python train.py --crop_scale_min=1 --fused_qkv=false --one_sided=false
Rows from block 2 of a small rotation predictor, named by matrix and row number. Rows with one number belong to one neuron. Each number is 200 + 30 x the weight over its row's rms, rounded and kept within 0 to 999. All counts start at 0.
After each neuron's rows are labels from the 100 images, of 14848, where the neuron reaches its highest value: "strongest on" is what is common among them. Only what is clearly more common there than usual is listed. The data: photos of plants, animals and fungi (iNaturalist).
# fc1: MLP up (model.blocks.2.mlp.fc1.weight, 1024x256), inputs 156-207
# fc2: MLP down (model.blocks.2.mlp.fc2.weight, 256x1024, transposed), outputs 156-207

fc1.487,232,184,141,214,219,197,178,259,232,216,244,189,232,237,190,162,254,256,160,204,178,204,220,176,188,190,233,233,182,191,188,208,218,184,193,171,216,166,178,226,198,158,235,220,205,213,183,248,247,229,190,212
fc2.487,202,216,216,251,206,236,187,206,155,218,166,250,164,200,165,221,195,171,167,257,155,213,202,199,252,218,179,200,207,190,165,241,206,199,189,215,282,212,186,218,173,186,187,217,183,165,199,247,182,175,149,220
strongest on: order Lepidoptera

fc1.436,203,202,245,241,173,244,174,261,167,191,206,181,191,196,229,149,273,169,182,172,205,182,164,189,245,230,241,189,234,196,222,222,256,148,158,185,183,231,181,220,204,205,220,210,198,209,234,201,228,205,200,201
fc2.436,226,201,217,221,190,219,177,136,175,219,211,221,200,246,189,163,225,228,201,194,166,236,179,148,195,161,175,205,179,206,227,133,188,252,177,225,227,222,230,170,189,204,262,249,198,256,162,213,190,174,232,181
strongest on: class Aves; order Charadriiformes

fc1.84,211,171,168,181,151,222,223,180,189,203,208,211,210,196,165,168,167,140,168,140,216,188,179,202,243,238,270,228,185,241,208,240,235,177,166,211,187,181,165,195,248,224,228,224,168,234,243,214,185,237,171,215
fc2.84,165,168,230,193,223,239,220,225,210,189,250,193,215,224,155,239,230,209,142,214,205,186,217,198,201,230,212,211,172,186,179,179,228,204,225,181,201,185,186,212,260,215,177,216,214,200,159,179,210,172,193,129
strongest on: phylum Arthropoda; class Insecta

fc1.316,177,216,182,169,128,178,204,195,202,161,146,232,175,173,192,227,227,176,207,252,133,188,170,239,224,184,205,176,186,202,197,166,212,247,196,200,232,158,189,190,196,221,189,225,158,204,239,207,211,200,199,208
fc2.316,193,240,205,184,211,235,247,169,165,234,222,219,206,218,195,210,170,187,153,141,194,226,230,169,194,211,190,200,225,270,224,202,136,226,236,216,204,221,251,246,202,197,192,177,217,244,183,186,253,207,209,225
strongest on: phylum Arthropoda; class Insecta

fc1.340,168,224,241,209,190,183,251,182,205,161,226,187,202,164,203,175,216,220,247,208,186,182,183,228,221,245,182,226,168,190,192,195,169,248,193,187,134,199,190,207,235,199,145,166,182,207,191,210,222,234,208,217
fc2.340,236,199,210,133,194,175,157,143,221,239,201,199,208,210,203,182,175,215,191,186,170,188,215,218,228,188,215,194,211,198,218,197,214,238,243,182,185,136,236,191,198,201,203,194,262,208,278,162,256,157,233,184
strongest on: order Lepidoptera

fc1.70,231,207,257,219,155,225,206,199,126,185,188,250,216,224,199,205,194,276,191,184,194,166,270,197,199,224,156,174,187,189,222,185,193,192,204,176,221,212,201,198,210,247,243,177,187,215,145,141,205,248,173,262
fc2.70,250,207,212,223,234,234,184,233,221,176,240,209,219,198,163,197,193,183,126,200,252,237,171,247,198,183,158,164,209,149,186,207,209,177,213,203,222,135,203,201,218,178,204,221,176,171,246,212,223,224,189,191
strongest on: phylum Tracheophyta; kingdom Plantae

fc1.530,153,113,223,180,148,220,205,200,135,148,209,205,166,180,171,228,202,187,171,169,202,245,259,148,200,202,160,204,175,222,206,208,203,201,175,188,128,209,217,217,216,181,261,191,206,193,178,225,187,176,146,239
fc2.530,155,258,224,212,224,222,244,201,204,220,171,190,183,225,205,198,182,201,185,242,252,192,204,152,199,202,232,186,209,173,213,180,232,182,208,185,261,179,201,249,251,194,169,247,200,243,169,180,188,207,241,248
strongest on: kingdom Plantae; phylum Tracheophyta; class Magnoliopsida

fc1.100,177,120,211,219,203,232,195,172,186,233,163,235,211,203,188,183,176,131,211,221,206,194,210,189,205,231,215,226,203,197,195,177,203,202,202,221,206,193,215,217,199,199,164,193,170,216,182,135,220,204,206,229
fc2.100,195,210,166,192,194,240,165,202,137,235,203,176,202,204,251,140,170,234,173,195,179,189,196,186,201,207,232,183,192,236,205,208,219,193,243,235,194,202,195,232,252,227,150,196,216,225,175,252,197,192,195,212
strongest on: order Lepidoptera

fc1.566,158,265,215,197,213,133,180,230,141,162,200,198,177,206,190,195,134,251,238,231,213,171,212,242,247,185,220,224,195,203,222,183,207,206,185,191,203,207,141,190,201,192,238,185,166,209,127,174,183,182,243,186
fc2.566,186,180,184,155,208,155,213,167,245,170,199,231,155,244,163,207,230,169,185,230,205,208,233,176,210,182,219,214,203,184,184,168,207,213,223,200,222,187,246,173,220,181,228,217,237,200,165,208,136,185,175,207
strongest on: phylum Chordata; class Aves; order Anseriformes; family: Anatidae

fc1.230,223,215,241,218,180,192,258,248,221,268,215,204,223,187,173,211,164,162,189,222,187,183,185,223,181,214,232,219,209,212,163,153,231,191,179,233,150,112,207,230,220,215,224,176,202,166,198,156,194,187,218,229
fc2.230,173,158,216,180,160,179,169,223,227,179,162,212,234,253,185,192,199,217,163,202,222,183,170,217,210,204,224,183,197,158,203,205,142,226,204,221,192,205,187,235,219,195,169,229,218,207,271,230,179,191,159,224
strongest on: class Aves

fc1.749,179,210,170,199,225,210,221,210,217,144,163,207,249,152,146,184,224,198,226,221,226,190,249,241,236,215,206,201,202,204,172,207,248,191,186,213,185,200,196,244,177,249,187,157,157,219,149,277,183,194,151,253
fc2.749,183,229,239,214,191,175,211,210,186,183,197,203,148,184,165,229,210,231,206,207,218,184,176,217,158,184,232,158,205,206,213,230,225,230,174,205,211,237,201,199,192,238,248,164,215,194,214,160,190,168,177,177
strongest on: order Passeriformes

fc1.265,206,166,257,250,163,187,180,188,203,164,229,209,241,206,217,228,217,181,184,171,167,223,194,186,175,160,201,205,196,180,151,176,208,169,221,213,191,217,199,197,203,190,212,260,229,187,216,204,247,269,241,209
fc2.265,157,164,224,209,233,224,205,176,167,167,226,201,162,158,154,176,148,160,177,187,208,221,270,187,178,169,183,199,158,207,185,212,168,269,215,148,218,213,211,231,199,188,209,247,212,231,214,216,209,230,192,184
strongest on: order Passeriformes

fc1.16,211,254,240,182,180,222,186,232,186,260,170,150,247,220,175,190,180,190,223,190,187,236,165,193,217,131,168,184,191,176,151,200,292,174,210,169,190,197,232,200,192,146,242,251,252,253,242,207,202,202,218,214
fc2.16,157,185,236,189,164,225,238,174,237,267,224,179,198,240,195,226,219,217,215,243,175,178,185,196,226,220,201,248,171,241,216,204,171,255,213,211,227,219,176,247,230,217,155,189,188,173,196,224,191,214,240,149
strongest on: class Mammalia; order Carnivora

fc1.324,179,232,139,252,256,153,194,137,231,211,195,207,202,213,204,204,215,195,219,186,241,179,189,251,207,171,234,145,189,208,210,197,207,229,160,172,214,191,178,217,235,210,211,205,216,208,172,135,185,241,160,240
fc2.324,209,187,187,237,296,168,164,212,208,197,178,236,220,238,171,163,204,232,219,254,186,203,194,193,179,206,230,198,248,193,158,186,186,184,166,193,174,177,190,169,135,202,212,167,252,210,201,174,242,159,214,221
strongest on: class Aves; order: Charadriiformes; order Anseriformes; family: Anatidae

fc1.549,172,218,206,178,166,194,198,153,116,149,221,258,209,212,223,263,203,223,210,203,176,189,231,190,151,210,185,173,220,142,169,224,198,174,203,149,227,198,178,267,198,200,205,200,192,167,227,240,199,215,215,166
fc2.549,191,199,208,248,220,231,156,159,179,250,179,212,212,197,159,172,179,226,181,182,263,236,233,190,233,169,215,171,168,190,212,220,175,204,181,224,211,168,218,149,191,176,217,157,227,209,231,182,199,189,178,198
strongest on: class Magnoliopsida; phylum Tracheophyta; kingdom Plantae

fc1.524,226,210,200,189,228,176,187,201,207,184,204,237,223,252,208,227,254,194,220,159,175,237,164,218,197,196,154,226,229,208,182,201,204,169,227,222,232,205,176,111,252,231,254,216,218,207,180,216,219,203,237,164
fc2.524,144,193,197,196,198,207,249,211,197,195,208,224,238,218,223,222,209,149,202,141,221,240,225,244,217,185,231,192,250,199,256,142,214,198,177,233,135,226,197,204,212,188,242,161,188,221,175,219,158,168,183,173
strongest on: class Magnoliopsida; phylum Tracheophyta; kingdom Plantae

fc1.136,226,246,172,217,254,195,192,180,251,189,209,229,177,194,209,196,202,177,203,212,175,184,240,171,216,177,204,137,220,189,207,183,231,264,183,149,154,232,160,170,188,240,200,179,173,188,171,193,216,224,200,255
fc2.136,241,230,137,224,254,228,239,124,177,205,204,163,197,196,149,188,234,217,167,180,171,225,230,291,196,182,211,213,228,187,223,206,190,157,240,224,185,222,146,195,213,224,190,221,193,123,231,141,200,169,221,142
strongest on: class Aves; order Passeriformes

fc1.22,236,188,191,171,236,222,232,230,193,168,175,202,200,164,158,175,188,222,229,197,195,175,223,205,264,319,151,211,232,229,214,220,224,184,211,179,184,212,210,189,201,182,185,253,214,213,171,192,171,194,188,181
fc2.22,177,176,232,198,249,229,162,197,141,193,182,235,153,221,188,210,196,203,200,232,191,182,183,234,220,211,216,151,194,207,238,229,148,180,160,165,227,179,268,218,174,165,264,146,227,152,194,222,212,225,186,235
strongest on: phylum Arthropoda; class Insecta; order Lepidoptera

fc1.211,149,211,196,227,220,216,165,216,192,222,213,172,213,223,206,139,159,214,222,261,189,237,159,241,222,223,186,191,187,212,156,228,244,156,172,215,164,218,174,197,199,176,210,218,150,192,189,257,181,256,177,156
fc2.211,183,203,138,229,169,223,175,202,199,150,202,247,170,174,191,163,209,218,189,201,201,175,215,193,163,208,241,217,204,221,187,188,225,163,174,205,234,205,192,159,210,245,253,240,175,169,137,166,181,271,241,146
strongest on: order Lepidoptera

fc1.633,184,163,149,196,111,175,202,154,170,180,189,225,238,204,153,191,189,233,132,193,213,234,205,182,195,226,158,187,203,208,205,238,150,206,202,184,179,230,211,221,191,238,189,193,198,169,225,284,208,189,181,241
fc2.633,272,186,149,203,163,254,236,144,218,266,168,247,254,219,237,215,266,225,179,216,237,188,217,170,235,208,230,186,191,200,221,201,167,200,247,191,220,194,232,178,233,187,162,181,233,210,242,202,171,134,199,177
strongest on: phylum Tracheophyta; kingdom Plantae; class Magnoliopsida

fc1.34,183,205,229,167,179,187,107,202,202,241,186,236,155,233,173,184,238,273,196,208,216,227,168,167,160,214,149,171,272,173,157,190,211,198,202,200,214,196,203,232,195,186,199,207,202,209,221,167,222,179,195,191
fc2.34,151,169,217,204,228,193,205,219,203,274,215,156,187,225,181,201,187,152,159,233,197,194,205,165,150,208,235,262,237,170,192,214,197,197,168,207,236,204,213,214,197,232,216,231,244,178,159,184,200,226,252,234
strongest on: order Charadriiformes

fc1.610,213,221,182,217,179,198,214,167,240,217,214,241,227,200,235,192,176,226,257,208,218,205,196,166,180,205,202,189,207,204,177,230,165,233,229,161,208,148,234,219,225,209,225,213,163,213,176,182,157,212,208,218
fc2.610,135,213,205,191,193,241,182,228,175,191,174,211,168,235,196,228,252,187,226,161,160,226,233,165,216,253,289,177,201,207,185,236,194,218,187,180,178,268,217,186,209,171,166,142,227,172,250,192,254,180,204,199
strongest on: order Charadriiformes

fc1.621,187,173,172,164,211,188,165,194,206,161,190,223,242,195,244,229,240,192,182,251,239,259,228,206,227,211,226,215,217,209,219,199,228,224,247,177,209,201,170,185,218,201,170,224,160,220,233,191,225,181,242,161
fc2.621,195,195,216,157,249,186,208,243,160,186,226,158,191,185,238,177,208,196,230,154,205,213,170,276,207,230,220,200,201,178,191,220,212,209,232,183,211,250,146,199,193,165,193,190,170,237,203,169,146,218,163,240
strongest on: class Insecta

fc1.235,173,140,191,178,198,230,135,156,213,207,199,238,164,182,269,207,201,215,200,173,215,156,170,202,222,195,150,207,231,223,181,265,188,200,228,199,213,202,243,247,233,249,229,188,176,148,183,174,224,183,223,201
fc2.235,202,280,173,178,217,181,179,173,167,236,210,164,168,191,113,234,207,159,243,275,247,216,179,172,256,181,230,224,212,152,166,179,204,194,208,121,154,228,178,222,202,213,193,197,234,205,226,214,191,175,182,173
strongest on: phylum Tracheophyta; kingdom Plantae

fc1.631,173,199,209,150,185,206,210,199,222,179,161,198,191,175,144,222,252,201,248,212,160,180,201,173,194,236,184,158,208,208,175,206,247,218,207,227,201,149,235,240,184,228,217,200,201,187,157,208,144,208,169,224
fc2.631,206,193,186,228,131,184,186,157,200,264,172,261,188,181,207,235,230,208,175,202,152,173,168,213,210,181,166,251,224,208,189,205,211,186,208,184,238,178,199,207,176,161,222,242,204,174,215,219,177,224,180,220
strongest on: class Aves

fc1.291,198,205,181,128,202,187,128,213,220,239,132,193,216,190,189,157,180,235,192,159,245,193,197,178,209,149,193,184,229,211,197,154,213,225,251,157,181,174,150,197,183,279,184,120,160,246,230,213,192,242,213,207
fc2.291,167,195,204,196,182,223,175,231,186,179,238,237,194,195,165,214,149,191,282,153,221,147,195,183,263,193,248,185,206,161,193,203,184,246,215,159,182,162,179,177,196,225,161,164,216,137,230,229,184,259,218,196
strongest on: kingdom Plantae; phylum Tracheophyta; class Magnoliopsida

fc1.148,141,234,159,213,188,199,198,231,235,249,217,221,171,212,209,149,147,240,219,262,168,241,187,182,199,233,246,203,228,190,203,220,186,135,244,177,147,153,245,207,252,191,181,203,174,192,193,187,219,162,254,233
fc2.148,175,249,165,203,155,184,248,229,181,189,184,268,168,185,157,237,173,186,224,177,142,172,252,145,166,194,195,202,168,206,194,212,178,176,203,207,175,185,177,185,203,145,155,205,215,163,255,152,172,209,211,155
strongest on: order Accipitriformes

fc1.693,200,210,252,195,222,238,235,155,202,193,202,207,162,264,196,221,207,230,185,186,191,226,210,207,191,177,197,210,231,242,210,197,208,191,160,186,215,212,177,216,145,192,230,209,213,243,202,192,210,204,214,218
fc2.693,144,208,179,228,246,236,175,184,239,206,182,197,231,177,218,177,213,227,196,181,194,170,201,252,140,201,190,181,215,214,201,147,231,154,208,185,189,166,243,235,138,162,200,175,226,244,247,149,240,211,231,186
strongest on: class Magnoliopsida; phylum Tracheophyta; kingdom Plantae

fc1.428,183,183,215,226,213,213,208,193,169,200,146,178,220,255,163,161,155,269,206,257,172,203,187,196,171,197,237,240,218,213,189,215,236,149,212,217,210,223,204,225,204,167,222,187,225,179,218,229,232,187,197,180
fc2.428,235,168,164,145,201,211,154,163,221,235,181,190,214,184,195,176,205,179,216,227,223,177,205,217,156,215,230,173,186,193,206,204,190,177,211,249,204,180,201,215,185,199,194,200,198,183,157,181,167,151,143,213
strongest on: phylum Chordata; class Aves

fc1.448,151,185,228,166,193,239,160,216,166,200,196,203,213,182,219,154,210,222,187,217,197,238,182,224,226,199,205,192,196,158,244,162,138,229,154,195,204,226,201,170,181,231,164,167,196,228,215,180,187,169,184,191
fc2.448,183,185,180,215,192,217,173,198,248,193,254,212,211,203,215,179,207,163,150,231,234,237,214,173,200,220,215,196,236,219,196,194,192,202,214,140,230,174,220,247,230,193,290,170,185,219,221,161,207,216,211,153
strongest on: order Lepidoptera

fc1.129,171,216,179,176,157,170,219,213,216,169,257,209,176,245,234,220,198,238,181,230,200,174,175,167,218,105,232,176,225,220,196,213,142,215,248,205,184,214,161,187,244,225,197,222,229,237,224,266,213,225,224,184
fc2.129,200,232,211,179,218,214,224,226,201,200,192,174,227,192,193,263,205,200,161,192,266,248,222,208,189,232,236,243,186,197,210,222,159,170,161,186,205,223,209,166,223,163,141,162,194,194,167,195,173,186,186,243
strongest on: order Anseriformes; family: Anatidae

fc1.367,186,179,200,222,163,189,233,212,193,236,217,256,189,198,161,221,202,192,160,183,203,236,286,169,229,142,210,255,169,158,184,233,184,165,197,222,164,253,181,235,231,209,194,216,146,224,208,201,212,196,174,174
fc2.367,170,158,178,155,250,228,206,198,202,221,219,234,159,230,190,195,195,244,193,209,196,249,168,208,153,285,183,226,231,204,181,171,193,234,171,201,169,245,192,194,188,154,170,202,177,175,190,240,203,230,135,179
strongest on: class Aves; order Passeriformes

fc1.36,183,229,228,178,183,225,234,223,220,238,191,168,221,272,186,220,186,200,172,252,224,130,191,207,241,213,215,215,225,159,193,202,229,203,207,203,202,262,221,224,178,163,221,231,228,179,209,154,178,224,176,209
fc2.36,215,276,193,193,179,174,184,155,165,236,179,128,166,197,286,196,188,218,219,199,168,185,143,171,182,183,172,166,195,244,210,184,185,230,206,150,166,212,195,147,220,181,198,176,196,194,241,205,214,213,187,174
strongest on: order Anseriformes; family: Anatidae

fc1.242,183,155,190,204,202,224,216,198,178,182,176,183,220,207,231,207,184,206,167,245,223,177,242,193,175,166,199,183,225,232,223,197,215,202,204,184,204,169,208,236,201,190,188,189,255,221,219,193,174,226,228,249
fc2.242,97,228,226,218,229,156,199,204,190,232,243,231,171,206,236,169,187,175,179,186,248,185,158,160,170,219,197,179,159,193,171,201,201,190,184,245,211,195,203,215,204,189,202,186,179,218,251,237,170,195,193,168
strongest on: order Anseriformes; family: Anatidae

fc1.533,212,207,183,219,175,209,180,229,247,192,244,229,191,216,194,194,201,216,196,222,169,234,180,227,193,187,242,197,204,153,188,248,191,185,184,218,205,206,122,182,236,145,207,195,166,120,213,211,228,197,180,173
fc2.533,229,190,165,211,209,178,200,212,256,157,176,270,138,236,242,202,231,164,196,176,179,209,214,185,180,151,266,185,188,134,206,182,200,161,134,221,249,215,227,216,213,234,229,130,190,190,182,207,213,214,161,175
strongest on: class Insecta; phylum Arthropoda

fc1.353,194,166,183,203,167,172,209,196,160,157,218,198,189,215,257,185,271,203,162,176,256,230,162,126,197,181,222,159,218,190,193,257,204,163,267,257,179,198,215,178,156,239,178,180,212,205,183,199,233,220,209,189
fc2.353,264,221,177,210,205,183,219,242,253,226,189,190,148,227,219,173,220,216,237,188,179,163,171,187,219,208,204,208,220,127,162,196,210,156,184,230,194,208,213,183,250,192,152,177,206,193,247,198,194,209,167,149
strongest on: order Lepidoptera

fc1.77,202,252,205,198,248,256,229,194,214,190,181,223,222,256,174,231,208,244,174,229,246,223,200,221,211,169,146,186,219,195,247,177,233,213,228,195,178,170,209,198,215,162,240,170,205,223,260,268,225,180,247,214
fc2.77,163,183,206,159,168,205,192,181,204,171,172,222,200,216,188,220,170,182,200,199,183,239,155,217,218,240,138,153,210,165,186,202,206,237,225,228,177,201,237,198,202,259,179,203,207,201,189,232,177,176,244,220
strongest on: class Aves; order Passeriformes

fc1.619,210,167,177,199,223,236,176,217,181,234,175,218,197,222,179,260,191,234,207,151,228,214,225,123,233,234,167,204,146,222,165,218,236,200,145,212,203,232,205,190,213,231,252,241,165,212,166,199,211,194,198,165
fc2.619,221,190,169,200,255,206,192,196,174,180,224,228,221,178,192,217,239,243,234,216,151,187,227,176,203,230,176,199,160,232,135,163,220,208,275,217,209,211,191,158,229,211,201,158,160,204,187,215,197,258,188,226
strongest on: order Lepidoptera

fc1.406,217,208,176,232,182,177,202,191,126,203,241,212,204,202,166,209,196,180,262,239,207,203,206,191,204,237,148,176,255,209,254,179,206,191,169,202,221,235,183,206,236,181,219,163,223,253,180,203,167,238,148,160
fc2.406,207,221,250,269,222,264,202,198,225,191,250,152,280,150,248,163,218,206,211,222,223,196,190,183,178,194,166,186,196,204,233,211,253,202,240,237,177,219,209,200,197,193,166,204,152,186,174,134,172,193,185,247
strongest on: order Passeriformes

fc1.97,284,232,148,228,215,183,158,169,230,229,132,180,208,178,215,237,217,243,216,201,172,177,206,210,177,202,219,222,178,162,201,139,193,149,216,174,181,226,204,237,144,242,191,116,264,243,232,184,213,219,205,269
fc2.97,176,221,230,184,228,212,220,158,93,248,213,209,196,220,126,237,232,236,183,177,156,165,186,183,197,196,223,187,219,218,248,244,201,196,176,145,203,239,188,147,165,251,196,230,180,209,180,250,159,224,199,212
strongest on: order Passeriformes

fc1.23,172,188,226,195,205,191,229,132,201,230,192,252,166,178,173,202,244,226,190,220,217,238,244,243,174,252,213,154,214,179,213,196,219,149,198,100,229,170,210,192,192,226,196,162,229,238,209,147,199,251,217,236
fc2.23,167,202,202,175,179,226,226,220,214,219,134,260,166,183,217,244,235,182,191,211,163,227,195,168,163,184,199,242,213,139,193,231,154,226,157,216,242,240,171,194,171,193,176,195,187,188,204,202,277,252,214,220
strongest on: order Passeriformes